Weights of a small image VAE.
Model: 7.88M parameters, 64-pixel images, encoder arch coatnet, encoder norm layernorm_no_bias, encoder patch size [4, 4], encoder widths [80, 160], decoder activation silu, decoder widths [64, 128, 256, 256].
Rows from block 0 of the decoder of a small image VAE, named by matrix and row number. Rows with one number belong to one channel. Each number is 128 + 32 x the weight over its row's rms, rounded and kept within 0 to 255. All counts start at 0. Numbers have three digits each.
Before each channel's rows are labels from the 100 images, of 14976, where the channel reaches its highest value: "patch colour" is the nearest of a few named colours to the mean colour under the peak. Only what is clearly more common there than usual is listed. The data: photos of plants and fungi (iNaturalist).
# convs0: first 3x3 conv (decoder.mid.0.convs.0.weight, 256x256x3x3, each kernel summed), inputs 0-255
# convs1: second 3x3 conv (decoder.mid.0.convs.1.weight, 256x256x3x3, transposed, each kernel summed), outputs 0-255

patch colour: black
convs0.102:142138140129118144172111097106130154138074081098126207113141178173091145103165175076147120094128144141149141097114116099099104134144155127138125194129149123101106150116126182139102147090134140101118130141163079128141108122100102132137123127135159125149153113150169189098166134130151167130108116139112122113173155132120201116131152066067116182141111129111154165233103152182171145154101145127123078107129141098125063124108046190204094136129111141123102116176161101082126075065117131081157150157157161109126107111091150165114116099100150146136109143106088102186078130128090090245108171119128156128174134097172171193114096109172158153171123088155097105086184140135102123100057124129103106149088164094168172085128158118186163156066144147168157154125122090084142087108089149
convs1.102:128067122125117199108186154213135083166101123083149175138074122188143147086099178132138067118181158108166070112162138105148108075105120153131100149137126109097125086110133097156076157119125092094134167133141169106114154123077177092167112092102093135108087097117151138128193115096099106079142147151095098106161148154170094115135082134160115194119088186119125098115172128095145120180138127123105152105067177115146124136079052125137099114158100157141088121112084137120109132092178152125092135117101116153119143072113110114137122131151129120129090091170082152149090118121110129067099166083112112172161086083126125126122229149101120128162109143172080116142053082125085092165076085130220115143167101129111152112118134066104085133145112114100129160087185107129102170172085112

patch colour: cyan
convs0.7:174157172121107153163135146086125141091092096121115145141104142067207132127161093136104119131050089115154091167156087141097193103131116154123141169115092138123179175120084128143175140158142126151138103126098079124079094157055165154125135105133167078111157161186154111159159122131147111106103135118101114137148184034081079117105173173142077160137116021193118100104140092142069119138069160125131205164145108113063140124168110146159083176141188171197117122111147107164098133113112175080119098131144131110116120106112103124149150098095152152166156175174139119121141132129136101155111193105123168126155153115127118071075140105089080129149065138134116125171094098150115119128132154128115190064130122106155159119115163131138115085182081132076146117176084103145170147086140131
convs1.7:124188184079119101098176102139127083126131163135138140118109090086144151151167149184150046165089177137084077111160091137140181164199122126174143083120133146165140175133131117152135138121159146185103166115133180120148142123080126085120135145153113130178139111133142087116155139132126131145084131183170117139175106074162156108139140086108168162110157123143107143130139105131198113068066116080183176143095139088099163156087152156092080122169162151127167152133121150093111159095076149121131118136139087130103139075115153121130107126108183151133158125138124128119146122122120135105176156076169143126171090122198144106104171159094171115091139170180134130077195178099135117069141085120108160085120152229108151105186092102131095100117133095112140184102062156170112185138219107

patch colour: green
convs0.213:124107143122117107083108132100120107122157131094154140137094144119152091147118060177141103124122137120099099087092128192133102160119171105102158089175133216137150225079121098123172096124097175122144131146167153137130215100104127131117137123054127102163105130091139068092142130209113132141109062175088165125109115134116128134088123080107182158090136144163142151129157125117114152111037114134085149095074184151083163107168101095135154128050105134091109129116132135096150072173096132165126178154091138093136158099099152094100175136114131143118170156113152137081135090157138115087135148155098146119172136112108159080142039153115091148144092163137169179089120172217109170159148123185116074140118172132075121115197140148160145154135184181069129148132143124145133126109139134
convs1.213:113106154132091092148177150138088141170145170136092068153132137101106128127178091061148140117131120077099148125142087198116133083128082120119169107127124056164065060107087142095119164136085125141126101109118098153151075205091100120116123135133128091078120158126122113071108126144142151136104159173082137151154152124108146114119082136149140104120143132078130068127139096034223117189104063155100119077098123145128150167100126147177116100077139200095126109138156130122142185114076142159120163179119134135112145147110183149155104192125145160158104127119152139124118133159126187118113119121176092117064140122146150080113136121128119123119155116151162136116089099153146096137107130099255084122039103174098145095125099137096150102072128179161121155159109117171109136101121136

patch colour: black
convs0.137:119117159124172100147199139218157069054160159153114118151151090155169123133125128168088174135131164160061120089110110091129200133174151109135152135139100137122128095130145167157145096124065134124160136104172127119173205110130119090110129100111138120190141128112099119096116110166172165149109176163124116140128153107126122117192108155075163093110147160162112169124167117085121071151178123131183160119123128129168223147090140163153072131142229071122156110119082101114077132124102200080099140162149127079136124118128102110125124061134144085109123144070083118119120126142080150137131165163136126129107118174157120090150130098107122090081110068097115058205133119148108132083156126213101132151182118135114103141134088137177108155116080119155125111088104133148151094103172158
convs1.137:113231108193159158143168081108136088109127148122123158146098178098147067173117116169098090060080054116159164147093184100155115138088077115143165142142111171141091229142085174127131108104075151158143158117141139127094115175137129117090111171080138167156094135103096151112091148153124106153048087159126150155135113079102111127139146118131138084105066174107100053108142082139091130133109156161087095072149121104100145126196182129125071153137129170105167178123148081124128137148134140113145147124163124112093144119134068165139184176113164071161134112089143078085100165126162095114182143138113117117074142158159149139143136139103114107122152191186105160126117127157133170132098120148114108149159146173102172169113160175109121104058137119112144110172101060156127099101142143

patch colour: green
convs0.250:108120196133162095084139075188135150129159123178138167099153135140143104095121131189107132130136132118095099132140113120026107161145186141144202138156165105146161122141077194158125133134159146098179131151100115142115125111164132081158214187062103156116149109137107110111130150127108190173099097137123119110149152130102159122206145111085156108119088125102126188144168115221142131133125164124163160087139066109178118117136145110172134094130093064087172116132082130141131124120095165109182131135142136177172164108187149114156149192113088111111136141130085067095087144131061132122177118148060105124149154155149091185139116132122104108126082092170085113158203106114148126126167097118104126096140130114154109070131120164124095145046132150090155106121091119076088111138084177
convs1.250:120178098117121176125150144093089053127141195137144109120144171162107132117109142108046110177146189117135148100119102136122118141025101177128095146108198170150065100154165116163072143113078152155129209138102116136127120130073120154152125127094132134164119102114134177101147148130160109129136128100179160193124101162072115069062126101125133097125116151135097148072131078119127172119174122115199172074137107133159148110170092106150130150107149127161088139173105113143118123130126084140128179075106177064060084112100138157154134134177138142169149131085055138116141185159138119085105141158147145131070100138137097138103158099143158144087161143106106110187106109078085185034147126118122088139140153103112127089139189082090162086167129157143094163092135140115145146121145150

patch colour: white
convs0.168:099170160101124133114175139121150154084074067150102138116128164061159085165109203049151112207097086188131103089103169093124119155127159116117102132081137135127126179167116141072141232126078116135138108145070133073133124115076121144150118137099171144143146164120155164102115142108073080171244212141069142104118126172140129148133148119130124126105099107126101109098157088111108140118146082143152125159138145114094114090134154134136141118144140135128149095138125138163152131117151100199122133164084169110157188121116098134143118076111167210170115135123149139167139174087133080096136164151158118130140097174088084140120112116165099071180129123094165118090061137126113166142176137069139112119109100140111092109063109105152144090138112098162095194118156122099178153171163114
convs1.168:100165149120154146118113187152131175061199157087183149151102097144117118116173154160094123098098098115125111167114187103168074116104135110124121096146124066188173132134087119160136126103129198115120119149138132099141121113151109103132121142109142116158142163114104170095088144153121124140115167200137077137186158130074115114145126122135156172153151129114139106071151130128136189163119115085111129108101170136052099158130141114122141120126171158211146124116102192126138130129139152199101158124108194118144126119111085132120127130205164119148126091198136090134126069042196162055127159080153104133158169153145135164150101068053164143155131089119132109155137153126145114147108069101064168123211189105105095174133159142135150099139185117099090159152122121088102159074099092

patch colour: black
convs0.79:115139099112115136091146081174198109127183108115107150124182084134126118113162144114103098112054165150163175107078124174137200145124152096109126107171088141135146139165158213141193164100096162077070091101166087101166133087098150121183134128068100117119170181148189105179078147164102144148125220170130125145173158080109183176084158127122093102122109172114064177123125141183092134125128139182122179151122138137144088152084135107187062162099120092123124127183136133172172095129110122104103154141141178111099140086132146138139147165123142078054154137150155049128123115133094086160134144165116162136137112091150184090095113125117091183124079143137066109125141161109098116122117141129115065134141136059127059113152151115147141124137103140150130160127115156112124119133098096
convs1.79:160196124045094188149147137102177113108142124105121092055123099155185135112154154122119112101123150135110139086134138120198164071052096106157179089150132114128172117089101089141209118111169185139153127151152095092072133134164116105154118148149113144121100142200107115160078135150164124150163083086153136174173163131121131081133096101074141177120119208146189138123169095127196174197149170131133105201100196158144137143135135139076113176154143145147146113122103130196175161077166128139140070082126142130058173093146130097108102127080150142120147136088104109107152092099145092135123125166126125137108129117098109155132124168116126098110153116197131082115167147118169080120139081137166128117181120104117149081086080124109138108143153163106166126073122094085166140170139111

patch colour: black
convs0.219:127110102147170127111130120158134112135175136093126128075160147147157123156140144183149093119111150131088167148077088169141032144171188108160143109122116185119110176065092129144144128143090126125081103107145143167094121103091169132145137120110110151202190091094146119095108151116168150169121154114087136154134130143114176120142142090071175135169107148151137149179073127203153144141098161073106094093110112167111159030142167115060087103096081090112137138201142182169130148132137128081164166083180149145153178129174154079063108132098101127133122123120148124134141165154113129142134152094101137148139134184168157140166091173121135119095104182106123120096111134095109113201089161137103067152118059135067153185163132137173194120098115130076110160140100087115180103117117082
convs1.219:110136139130136126122120112142152193122146097108183152141172161160123168049111113077113211161125132162140053233126200089108171150165127128151189091142137072145142124110171100089132122108156105081125120086126138134145131116145104104125155122141102075044139115070145116132154079125150076141168178137130132137115135147166136119111112114163124117108113111095096114111099115091132151113142171130094115128162094111188090200095147166139063070092166139092118105151137130116143175189210138119125079184100070161213146143128125054113066151146106136106151119071161157115167066129121173157129101106207147125110129094098168083108134139118139114122152098106140114075148116113163145138138112133145103110098141174106134171111110119115108134121114108154127133171195156177155185158071115

patch colour: pink
convs0.174:077105143101125160119130189090171078177175084085098143179100078147119170135141098115094111074066065124092166096132148185140148150102108117065113126133057224129100163110117108119169120142153155136157173148211144077095104132166065097138099107124096052149091123172129135113118120140103133103145072158152092077069166100175139132173117158109094100157118106088094073126130130079111130147117137164187097202134177177113158154123128176120110106086121184122151145081094095135113151129157121182155161163087142086115095116096108132117151113145136123123111126071171147125139133107142137153157140145133161129112099090164101115194116134138136133184130118102175079112076112175164145153112157150063120098127172138162090142127172104146166088112153128147111166147125093169096168091162181
convs1.174:115141147124132129135164056133137163139090153185094093152131145135127090043158139120135156108111146145172063144120104157166168064110154129101186167182090001110144062153154138114149152147142087132140060081121101134172144132147166126153123206125131106064109155133150093156151117130100133123121143128121140194111113155176134143159132171098143110107167115113195113144158133136138098069169144128091102154100174088096107130137110160092107163181116105138155071156202082061133130117116124131114131060078141089136153124153157125098098130177117137149153141157093159130102124133112088128138099136123075177123149085120176163144109137147139093177139105125136140136189132122144098147107162078255141124162152071109097101146142156150101134142130092136162098148097147094102128099113196

patch colour: purple
convs0.122:104085151197142158141169134127155138125050088107145147125107106118176136157158158116175112149110127092090129122151124097150114118170114120130114131121106106186080092140126145102101098099148036129135140132127114090133153194102110172177132108119137107153105150165132122156139087155080167141174165123154063110111086151133155095178148170163123098154097130126129147139086102086104104148091075122199176138087083111143178182143153118122153137145172176105136144119066182163098128064110074085154135161153141136136166150137200156118101063150105135150094165185155084119117134103108104173147159083130094115127115133128072119214137139248138129088125148098106133105119120069121119083126159122084187096124193097173091155081182091101123086121106121120160174143094074100118130164093117
convs1.122:132141191115145156166150100118133160150116115127111103111114157170136141091083170088129106147064174113062091102180094127163084183083112124180115096119161172138129122140126142114126115160155193142188144124095148196089126120143112096105094152141135175153093078103078166140079146097116117137176126133109163187137115101150147094132141115126139099109093143152165086124095197146210169166125084122210126099145122110135074094097118114130161182102131117116133149127151101137123156172156118152125113106092151122099108085123096124150132108161125157158131118094125074158130128178132139141159138133177163110148132089071102158181108119123170124085115116181059164134175119131131100056068157114255097110155154075170090155138100166159142068131129114106129157153144139120127127183099086

patch colour: black
convs0.182:122097138134142144140124102155176067120147160157161143080179134131143183195100109165146151151141189126120145229074094154183103163138140120151145111104155158103117093134169110104169139127140135055130143161132167159152119069136085139131112100112153112139128174145119144123092111104185135167092118110168045176119198164128125152127142081076154146108158143157189124148117131154121096121134126103140139055092103174103103081135168057167145119145109111073138060180143126111141134146105157081083070084145136136111131133137066136115113110145113121122114141132129172120112150133120093129095119159135109164071166104188152113167132156137119206133100125208084123191188128148087119155066127148113079139128154157158112113179064078129176166138140077079155154077117169085176096131127145
convs1.182:038099109105101124121136115162104148093177144127185145117119126093126109138093114133117181162095146112145189102132117137131134145107139173113121053102175089121153135103124152125098137136123150104125078134166115101116158113165102108110143087062150143069135073142158166163122096109116134114121215126187105107088111107149135148107116128072117088112156114107104098084150130089187084124068144101130086076123101157190080162082071073121186186072105134134131157150183080169107105092154108123166133110200121118136107060200135175137109155107129064078120123103116184137114123134076096137128086183181105097178088159143148126118119103096142110119113119146140126153145114185101114068105144194167203070094106180084163129131132107134129118147102095134143103134198110142161119137189144

patch colour: black
convs0.120:119098154177145135171119071110113085094103111146143126079120137084145142167101095157137117129171124140097179158130119127119175160198171143144147135123108117134154111043118163121103137169133153129143183144124113127086095148154129096117143095138135105110083166108133134107208135139127177071111091111157107103100239084088153124239103158070155168119164137150170102167132178177109166149131119188155098115129127165167100118161080138144144172131131058085137170129128064099152102169165088066149109073138106140169109165145102127116128129120079088108085076087134132113110153153120160098126116134070126205142191062141169132078141088096128160151116147169110125167152113132140135115147116123091101143102135152135116187136174087187128132167139120114133091106088097164223111124131141
convs1.120:172114130100082117151161173096129181128144175123122143128119104132102122117120081152115111150130099135138139092125159133136169215148171139142127126149121125142149120143142108090111116118085118082093124113118088157126146134147070160124122074113146111159175146138116198084183157070101150156105136094199063105105071192135113160129128132153135162168096147150112116169100104158079167054158136151121193111133143160166146110193100124118144127224102127154191077129159109102143147108109159146080194146118096110131114146156072157145142087116153151101120103143053151134102202208111161123134130166102095111160075094175180122111152173079120133124126148100109185125197107155103085070126134154148073146135117187130136112149154077188124099090184113133112054123102159168150158078123111

patch colour: white
convs0.99:096087101167114137137120102059088177145115110119101125083148174131075128147141126059107149094103119143162118197140143102110112157117157099111128160108157153070142131186100094111114162118095164164079192089071075121126116157109120182173147179171096078153179142202153103117101124108084067159143113123071124148092168079095149133138124057124147151150071165150187094103092144180141166138099109110119084148160114115117061114103132139080099124129119130201121098138138132099141189151123090103139124168146146120155120166084134193146177128123169104097109149173159120193088133098143102187105120122154128121105125123170107133228152171125157178094124099160118133077151094201147117135106159040134117132123131121127119064062111142108148115134185095114121157155164139128132128101107135
convs1.99:136104142102113122106150198143145175139146150132139132154176140163134137104105142137119171108178175149188116130129148085125179012131076135126118133115160016076161028158169135127060145146186111077135049120120137125131115114150098120180174088134106164101101152104130124125169101081047188112136065122131112118161136175142107130083095128135113133099140160169160122171109111129143083146162186120099107074097102113121102097102089107133161134089082132129133127116121156145143154136188103153169114125127112144107154073140159079139112096184138099116084142137073159116094112144147076099096166163106122136106144107104099127105120195135176117110101130156110086137155076134096052144131118135191089121112152104135166131091104059090082116164151142127129079099139084096124140095076119

patch colour: black
convs0.0:065145150129206149157105112138134082104141124077092164125186145100063146141145129158111131141198114105103175151087096152119164114126125175174128123145081143166095111089137177104106168125155134130099151144166132135110112122140134140198179086116140091140157115143086156137114165068152159116148135119149086127170114076130139124203100172079105146108107139119159124154109184134138152098165193195166152153158098161198040096139150124147122176193136115107107110173169139125123155105119131077081106120134136209077127168126128140102116163061091131148155114115123057142104149116089111161101124129055128122192149064162125181106144087077171091078138113155101088139147132132160133091132137092124108140167177145153126197185142148128122179106101066156154097125119140138157078099096096
convs1.0:133106091153111133095140104103206101146140179137148105086102145203183105143128124090107068110131149130115099104141155137157070115151161076149068123097164182120126160140100066194127147139115079100091113101087183090098131081143118175177109151097096095149142079143088150168124080035135121092121084158121100139106163109145083146170218083162128104178121163167101122135126065143144194115174180107144119114146167170119087081101106088140083162121158088108128156134106103097119079113199176155120109104146082115138108107098101126127098089094109125100115096159133116126134076173106105107156136135164161110102115121125151199157110109106144115109102148131151162157108110112138129120166102107103093110153150104127097131154126084065133107184109090090142069043147097080104189174113150

patch colour: cyan; white
convs0.90:189125122135111156122186152093118141133105112127162158173136153141092118111083068124110176126150142094158110048163102118098131143161134109164136129114131164157089030093105172168096146169148123118188067136091106132127098100144134125144101150198188120109178163119106155119099150113152185122113158127155190098109144119141166077140130139112164138099137085141163104153129156128109121095119173169184133091168073142154122183126079161197076168165132095131195138116121093097081097122159225112159105151118113102147113078099115102113086109146133099140134099052046122071136132126142192100124158106136112090140211160147139147142156140083167191109139103130111084188163078126143157129159068124114141110106119135154149150111156120162095107114100105079115081076104133117159101107124186
convs1.90:108069177162176109190098112120105068118151091123126151128148089134134075205141086167175028088116122076104122082118103109120114153129115164100070174128075102146105198145127103121128099161105078182115155115093140187171188139131128124111139099108200069145150107139126104158153113152195124121115105121109152116150089189156139159123094147081139085152095158102072202099129139122083157158092129095171148126125127137147182148177167119126114148140086073068144131142158117119089153168089092102164124114176109163074125164139152126136126173069107112077144124181105101123111140143163141153109161120066182136189126120162148138151135119093102098145116159120149117215150076132126126109121164105130122116135133158216116143192136172143139122097166093128128115111123169092117133121061124

patch colour: white
convs0.133:182130117099158085141160181150166128062124120162121131108097090116170068097170131092132154229087069114183140117167141101165124116151138098125146122053151178151121149119109094073113078101180154168094096115127100100088130110128190060151175128063105105131163107146155122138138144155086168098124125102101103122117081130166085129120141161153139137148144177111087105051126067105107162101126165168127181132163123129098162097159100143137160072172206110100116148108107213155107130104121107159129082228101150110141144132159123121143077108146125182165152148160123065155170128090098149087126143089131106171182096187092113099148133091177112083153130148076165183140119152141130159151143099112127185137105134097104074123096154099118132096167143132110116121159112118165147142132169148
convs1.133:182160067157150109140121142109144153109070111122135115104094068113093148122164140143116097165139105109132095147142117128130074161154109097118167118123111101152136159069101078131139103142149111184104148132128163133115113137082128146122109154132115093130142172096126196155126135143166102113167119165088151147150168162102153055159182141115156123199163122103130086106160176205144181113097112123167148134198135120029073203126136140147154155089160108133143125121088161138121142145098152117063133148212179118127141117124121130119114110089098197215151168209168112128116125149181161122156107158116196126126164115132125181098098095210161130108126117126161096113109126093137130073106177073105093109140149171105121106156117165103144114063101166119095202148103195143132085124126072