A small image VAE, trained from scratch: encoder patch size [4, 4].
Rows from block 7 of the encoder of a small image VAE, named by matrix and row number. Rows with one number belong to one neuron. Each number is 200 + 30 x the weight over its row's rms, rounded and kept within 0 to 999. All counts start at 0. After the name is the row's rms in percent of the matrix's.
Before each neuron's rows are labels from the 100 images, of 14976, where the neuron reaches its highest value: "colour at peak" is the nearest of a few named colours to the mean colour under the peak. Only what is clearly more common there than usual is listed. The data: photos of plants and fungi (iNaturalist).
# fc1: MLP up (encoder.blocks.7.mlp.fc1.weight, 320x160), inputs 0-159
# fc2: MLP down (encoder.blocks.7.mlp.fc2.weight, 160x320, transposed), outputs 0-159

colour at peak: grey
fc1.215,099,220,214,160,219,218,234,211,168,158,219,213,196,244,209,194,255,178,203,221,208,195,196,187,221,233,232,185,200,205,208,194,249,206,169,197,179,187,212,172,197,170,180,223,135,231,164,184,214,221,197,239,269,204,183,148,248,185,188,170,263,223,245,241,215,179,232,189,191,156,204,244,159,199,242,195,212,175,218,223,221,231,149,209,248,209,210,237,239,199,188,219,203,201,209,214,163,153,214,234,154,190,190,157,191,193,224,252,142,196,178,209,153,198,202,165,169,172,254,207,180,207,152,123,186,231,217,208,164,157,180,202,199,152,213,225,208,187,171,196,152,226,255,214,194,170,267,212,199,240,116,191,271,236,220,201,209,172,199,218,196
fc2.215,100,245,220,185,195,166,161,246,223,220,169,250,200,189,211,252,237,213,240,172,217,206,205,199,179,203,224,209,154,151,192,202,173,236,216,229,213,227,214,188,212,241,211,189,208,195,200,208,181,234,197,178,219,219,209,249,196,253,212,216,165,233,200,146,200,240,182,194,252,211,249,195,225,212,247,218,198,217,189,205,197,137,263,200,197,210,206,173,160,174,213,247,138,227,181,145,165,246,179,231,229,228,189,220,277,229,138,208,224,214,216,222,216,221,151,133,182,257,193,227,187,197,205,199,240,197,240,233,149,207,175,188,137,269,208,200,214,235,208,216,203,177,213,204,217,221,227,188,237,189,264,215,222,163,237,209,224,255,179,247,211

colour at peak: grey
fc1.173,073,200,175,223,189,166,191,240,217,153,198,230,213,188,193,221,205,178,150,200,243,184,117,230,271,238,216,169,229,162,248,170,178,221,176,206,185,244,189,222,237,158,233,133,204,175,218,195,239,181,244,242,120,218,234,166,194,226,188,202,198,196,196,168,183,189,195,228,256,178,224,206,226,238,202,213,181,213,217,167,181,247,241,182,222,203,180,192,188,174,238,246,174,226,148,201,154,220,223,182,186,215,192,181,200,271,221,214,142,204,171,144,128,171,210,223,253,219,181,221,174,179,210,207,179,226,202,191,252,163,246,176,192,230,233,214,203,206,211,218,142,215,165,207,261,225,187,223,171,209,191,183,227,170,227,208,195,223,175,227,191
fc2.173,083,201,215,151,200,253,268,162,137,233,241,208,180,207,197,213,172,172,176,225,209,221,209,181,190,204,191,193,175,199,158,182,208,130,187,170,239,182,236,226,203,201,201,241,163,197,175,217,186,171,177,173,222,225,211,255,186,176,213,165,193,151,143,161,236,228,218,105,208,216,197,246,173,199,176,211,206,173,188,137,197,130,166,243,215,222,225,205,182,254,167,171,192,208,191,245,177,193,232,216,212,219,180,237,191,181,167,170,209,242,196,235,252,241,159,198,183,236,210,183,194,165,179,225,219,174,163,191,198,164,217,235,177,196,167,221,209,196,225,220,235,175,215,209,207,209,195,258,187,238,228,283,168,197,255,202,237,184,203,221,154

colour at peak: grey
fc1.127,087,201,211,248,184,228,230,166,149,156,196,193,204,178,231,172,214,156,206,223,174,192,183,190,206,234,164,218,184,245,188,162,127,142,213,161,219,211,227,208,195,188,206,228,209,235,182,162,233,145,175,217,211,213,176,212,202,188,182,209,187,217,158,179,181,199,147,224,177,286,199,175,192,248,165,216,229,160,198,156,218,161,220,228,170,168,173,227,122,190,194,250,226,180,189,247,276,230,181,192,170,200,204,193,197,194,177,190,202,232,175,243,242,137,157,239,240,273,163,156,187,170,222,205,202,183,241,197,157,164,145,181,186,231,204,188,187,175,168,215,244,205,241,179,226,257,200,198,196,185,172,201,187,215,205,183,218,209,208,158,197
fc2.127,114,186,224,204,170,193,194,233,208,240,190,204,190,209,214,216,213,261,192,175,175,175,285,213,136,136,233,164,211,140,172,253,168,248,196,217,150,212,125,202,207,242,193,200,207,151,220,252,179,210,209,234,219,197,194,240,191,194,210,208,196,178,212,189,230,160,184,179,218,156,207,218,195,178,210,239,191,257,218,224,204,230,174,221,197,224,193,199,196,143,231,179,183,253,231,211,137,172,153,139,186,197,214,166,217,217,294,224,213,220,184,187,179,216,205,146,218,199,221,229,152,168,215,209,224,207,221,195,225,257,199,166,221,169,182,225,209,194,193,176,183,196,199,213,210,177,194,147,199,217,197,266,128,234,188,208,225,209,229,215,242

colour at peak: green
fc1.180,091,206,221,155,188,205,170,190,172,199,164,201,216,217,167,170,214,202,157,201,210,185,249,109,209,169,189,236,189,264,208,234,219,213,216,204,244,204,190,191,156,227,187,222,193,170,289,211,207,168,196,179,174,157,215,200,242,252,192,206,186,217,237,214,226,130,200,269,233,183,147,186,165,196,184,188,264,177,174,236,245,142,221,226,197,176,224,175,192,230,213,181,210,192,216,240,242,171,210,182,214,140,246,218,184,132,204,167,174,197,192,232,226,263,209,154,176,214,171,259,239,234,203,182,240,191,205,209,222,256,163,173,230,204,136,187,216,216,204,204,205,183,228,211,235,167,204,176,210,191,193,197,198,227,182,247,217,222,191,210,216
fc2.180,105,201,199,238,266,210,187,204,225,215,262,188,228,256,224,193,234,190,237,205,224,193,142,239,185,275,168,133,178,152,170,175,222,139,217,214,191,182,192,256,251,169,185,232,243,179,158,184,223,245,176,215,165,226,219,226,176,217,193,199,244,210,207,165,199,177,198,206,168,209,210,212,242,226,189,209,181,201,240,175,183,206,235,194,180,223,207,210,185,228,218,210,240,197,224,182,178,180,191,278,186,230,124,214,127,218,175,200,196,185,202,217,186,213,181,218,221,172,185,203,191,167,221,225,157,205,164,215,229,169,230,204,194,205,216,248,176,205,232,173,175,216,127,146,183,197,258,238,215,249,194,193,215,140,199,166,169,188,215,146,205

colour at peak: green
fc1.131,130,197,196,234,208,199,175,230,179,255,178,238,208,212,183,154,176,241,287,151,233,193,224,192,160,158,192,157,252,195,226,192,241,188,255,184,234,201,210,184,182,166,156,197,266,209,219,257,235,229,217,206,170,191,169,194,163,200,236,178,189,226,184,187,231,187,183,260,164,212,240,192,176,212,202,218,152,205,206,220,210,218,226,146,217,245,184,211,159,195,205,235,184,217,221,159,157,195,170,213,176,192,158,180,193,265,173,211,235,220,167,221,167,167,196,180,222,232,225,224,195,214,204,216,171,202,200,177,167,193,209,92,205,183,207,187,212,175,195,217,232,186,179,192,258,222,217,197,249,196,159,209,183,233,142,169,174,124,224,216,172
fc2.131,097,163,205,207,194,223,164,190,210,179,182,132,167,268,217,274,181,199,111,224,228,252,194,197,198,198,203,209,175,202,186,161,227,147,193,196,185,194,198,249,207,234,212,222,188,188,230,176,233,155,242,242,223,201,176,202,232,162,172,186,143,199,254,192,191,225,259,188,231,211,202,143,189,204,196,248,284,193,211,146,166,211,231,170,194,205,237,215,207,231,208,169,215,208,155,172,258,194,176,195,152,189,224,206,203,244,168,206,154,225,219,216,218,214,244,170,200,142,207,196,248,130,205,202,218,266,208,209,231,218,175,239,203,150,170,228,188,221,204,184,184,197,205,176,177,181,227,172,172,183,166,173,194,204,199,204,216,207,151,176,187

colour at peak: grey
fc1.76,121,243,223,194,203,189,262,210,194,181,187,245,239,247,170,149,240,186,193,202,221,190,220,218,199,201,213,228,190,204,201,240,216,231,161,234,178,186,183,177,203,177,180,227,186,192,192,165,176,190,237,209,195,193,201,168,210,212,127,161,148,214,211,227,214,170,172,169,253,121,171,181,142,257,176,233,245,199,217,263,204,226,263,202,245,191,219,159,223,161,210,220,232,148,186,238,198,188,199,237,173,219,183,186,161,229,228,202,166,213,148,203,176,189,227,179,143,239,225,239,214,188,191,200,198,194,179,233,183,162,212,196,238,201,192,211,188,144,141,198,186,234,197,226,184,196,180,169,258,193,188,84,187,200,173,178,209,199,230,222,204
fc2.76,113,243,184,212,134,158,207,232,188,264,199,189,156,168,227,245,202,234,265,199,172,187,157,222,205,183,193,164,277,230,210,249,194,110,274,190,234,237,218,192,224,187,235,232,171,240,248,237,269,198,214,202,171,211,211,245,193,158,215,230,200,202,207,172,202,196,212,226,244,204,193,200,228,144,216,178,132,200,242,226,195,243,163,188,211,206,174,259,200,226,218,201,190,183,229,213,166,247,177,191,216,195,204,208,248,135,182,216,189,233,202,208,176,150,214,236,241,196,201,187,171,203,224,241,185,218,220,195,234,194,189,200,172,215,196,226,202,210,245,244,196,215,246,161,215,204,236,234,204,232,221,184,167,172,194,224,171,176,197,214,198

colour at peak: black
fc1.226,063,211,224,126,199,192,183,175,220,165,167,241,162,158,298,174,192,193,177,257,218,205,187,184,157,197,221,212,229,193,194,227,162,193,209,172,209,191,272,206,257,208,204,180,185,195,156,182,262,193,192,192,209,247,204,147,159,187,210,215,182,230,168,135,242,145,186,187,196,155,190,223,170,205,225,145,188,154,187,221,192,168,225,214,242,190,213,191,180,239,204,124,172,206,176,168,189,231,194,248,256,177,201,241,224,199,217,207,185,189,198,236,246,242,217,193,194,221,203,215,245,184,201,224,159,230,194,223,237,186,205,181,179,176,167,210,228,209,227,220,258,182,195,202,158,180,186,174,175,233,200,187,160,157,161,187,236,147,167,230,233
fc2.226,085,170,174,207,230,211,186,213,171,207,277,189,209,212,215,218,191,199,207,240,196,200,231,222,188,221,229,138,202,169,172,106,234,195,155,209,164,180,180,172,182,185,199,199,199,173,221,258,184,196,208,186,183,180,221,217,232,198,192,155,231,239,189,182,218,241,237,175,205,178,222,172,202,186,161,264,196,247,225,192,174,242,153,224,150,172,223,214,153,218,181,223,186,197,178,190,191,179,223,215,165,245,185,238,210,163,241,165,198,242,241,215,164,198,213,183,188,176,198,246,163,175,234,189,220,157,130,146,186,241,165,145,169,231,163,193,192,208,177,203,197,201,229,190,233,208,162,239,217,138,227,273,203,135,258,230,197,202,177,196,183

colour at peak: brown
fc1.249,066,183,178,209,194,197,168,172,144,172,189,214,215,203,152,177,244,216,196,219,238,209,94,225,218,258,209,163,162,187,201,171,184,209,192,200,193,227,177,209,160,214,202,190,173,168,135,186,173,204,182,196,190,222,142,190,207,230,177,194,242,188,202,203,200,191,192,191,288,110,155,198,168,252,224,280,197,188,226,178,233,178,216,232,262,169,169,224,195,210,236,217,170,173,129,176,179,209,192,196,258,171,198,225,151,215,208,194,195,220,166,196,175,141,198,157,204,217,163,211,190,140,237,179,182,235,222,203,204,212,212,196,242,187,162,197,208,200,169,225,199,227,149,197,192,231,225,183,208,193,179,210,156,191,255,170,207,212,203,178,174
fc2.249,089,183,223,166,221,198,205,182,167,204,272,169,174,210,213,197,162,175,208,232,148,207,187,205,202,203,196,227,227,209,203,207,247,141,178,205,232,218,290,219,239,184,252,230,235,187,202,170,234,203,207,207,207,213,197,220,200,122,182,175,190,207,216,188,167,242,178,177,180,267,229,217,194,204,144,197,237,171,168,190,173,169,145,202,175,190,228,187,205,245,169,144,226,236,230,221,200,147,245,224,157,204,202,250,167,173,214,142,205,162,216,191,255,219,263,187,236,184,205,213,220,174,200,205,294,190,161,195,176,194,228,210,196,225,198,190,201,231,203,205,226,194,221,188,173,138,215,216,148,217,226,136,218,244,196,227,165,208,213,211,216

colour at peak: black
fc1.155,122,246,180,179,206,161,160,182,189,234,214,204,228,199,260,157,192,219,164,203,243,175,202,163,266,204,190,221,127,215,234,189,240,221,206,197,230,213,239,184,162,181,166,177,222,170,212,153,197,219,167,190,189,140,237,183,202,169,146,224,147,225,179,240,188,213,170,229,192,246,130,179,200,240,237,213,232,201,197,237,169,175,174,241,245,167,263,221,192,216,163,163,197,198,155,218,189,220,196,242,131,224,167,204,187,158,178,159,214,192,227,186,238,192,193,225,205,187,213,223,237,188,207,195,249,171,220,190,216,194,199,211,230,219,208,272,222,252,226,196,156,193,235,210,208,167,188,266,185,213,223,150,210,213,235,240,220,154,193,196,213
fc2.155,108,128,208,188,167,192,229,212,203,203,183,240,198,219,184,235,246,190,217,192,211,191,214,164,190,219,161,210,224,172,225,189,212,235,190,166,215,190,188,153,237,210,204,216,188,143,212,283,284,197,233,228,180,243,201,229,196,231,240,189,301,221,222,185,198,192,194,206,197,234,245,209,226,196,240,192,171,201,211,168,167,148,200,183,170,224,185,216,193,173,246,184,236,194,197,232,236,173,196,196,247,196,240,216,272,233,175,185,191,195,170,204,185,193,254,161,204,231,222,210,190,184,175,214,170,260,187,225,208,240,208,170,213,184,215,162,207,209,220,212,265,200,110,181,246,223,199,166,252,214,202,205,155,219,202,163,223,229,204,252,156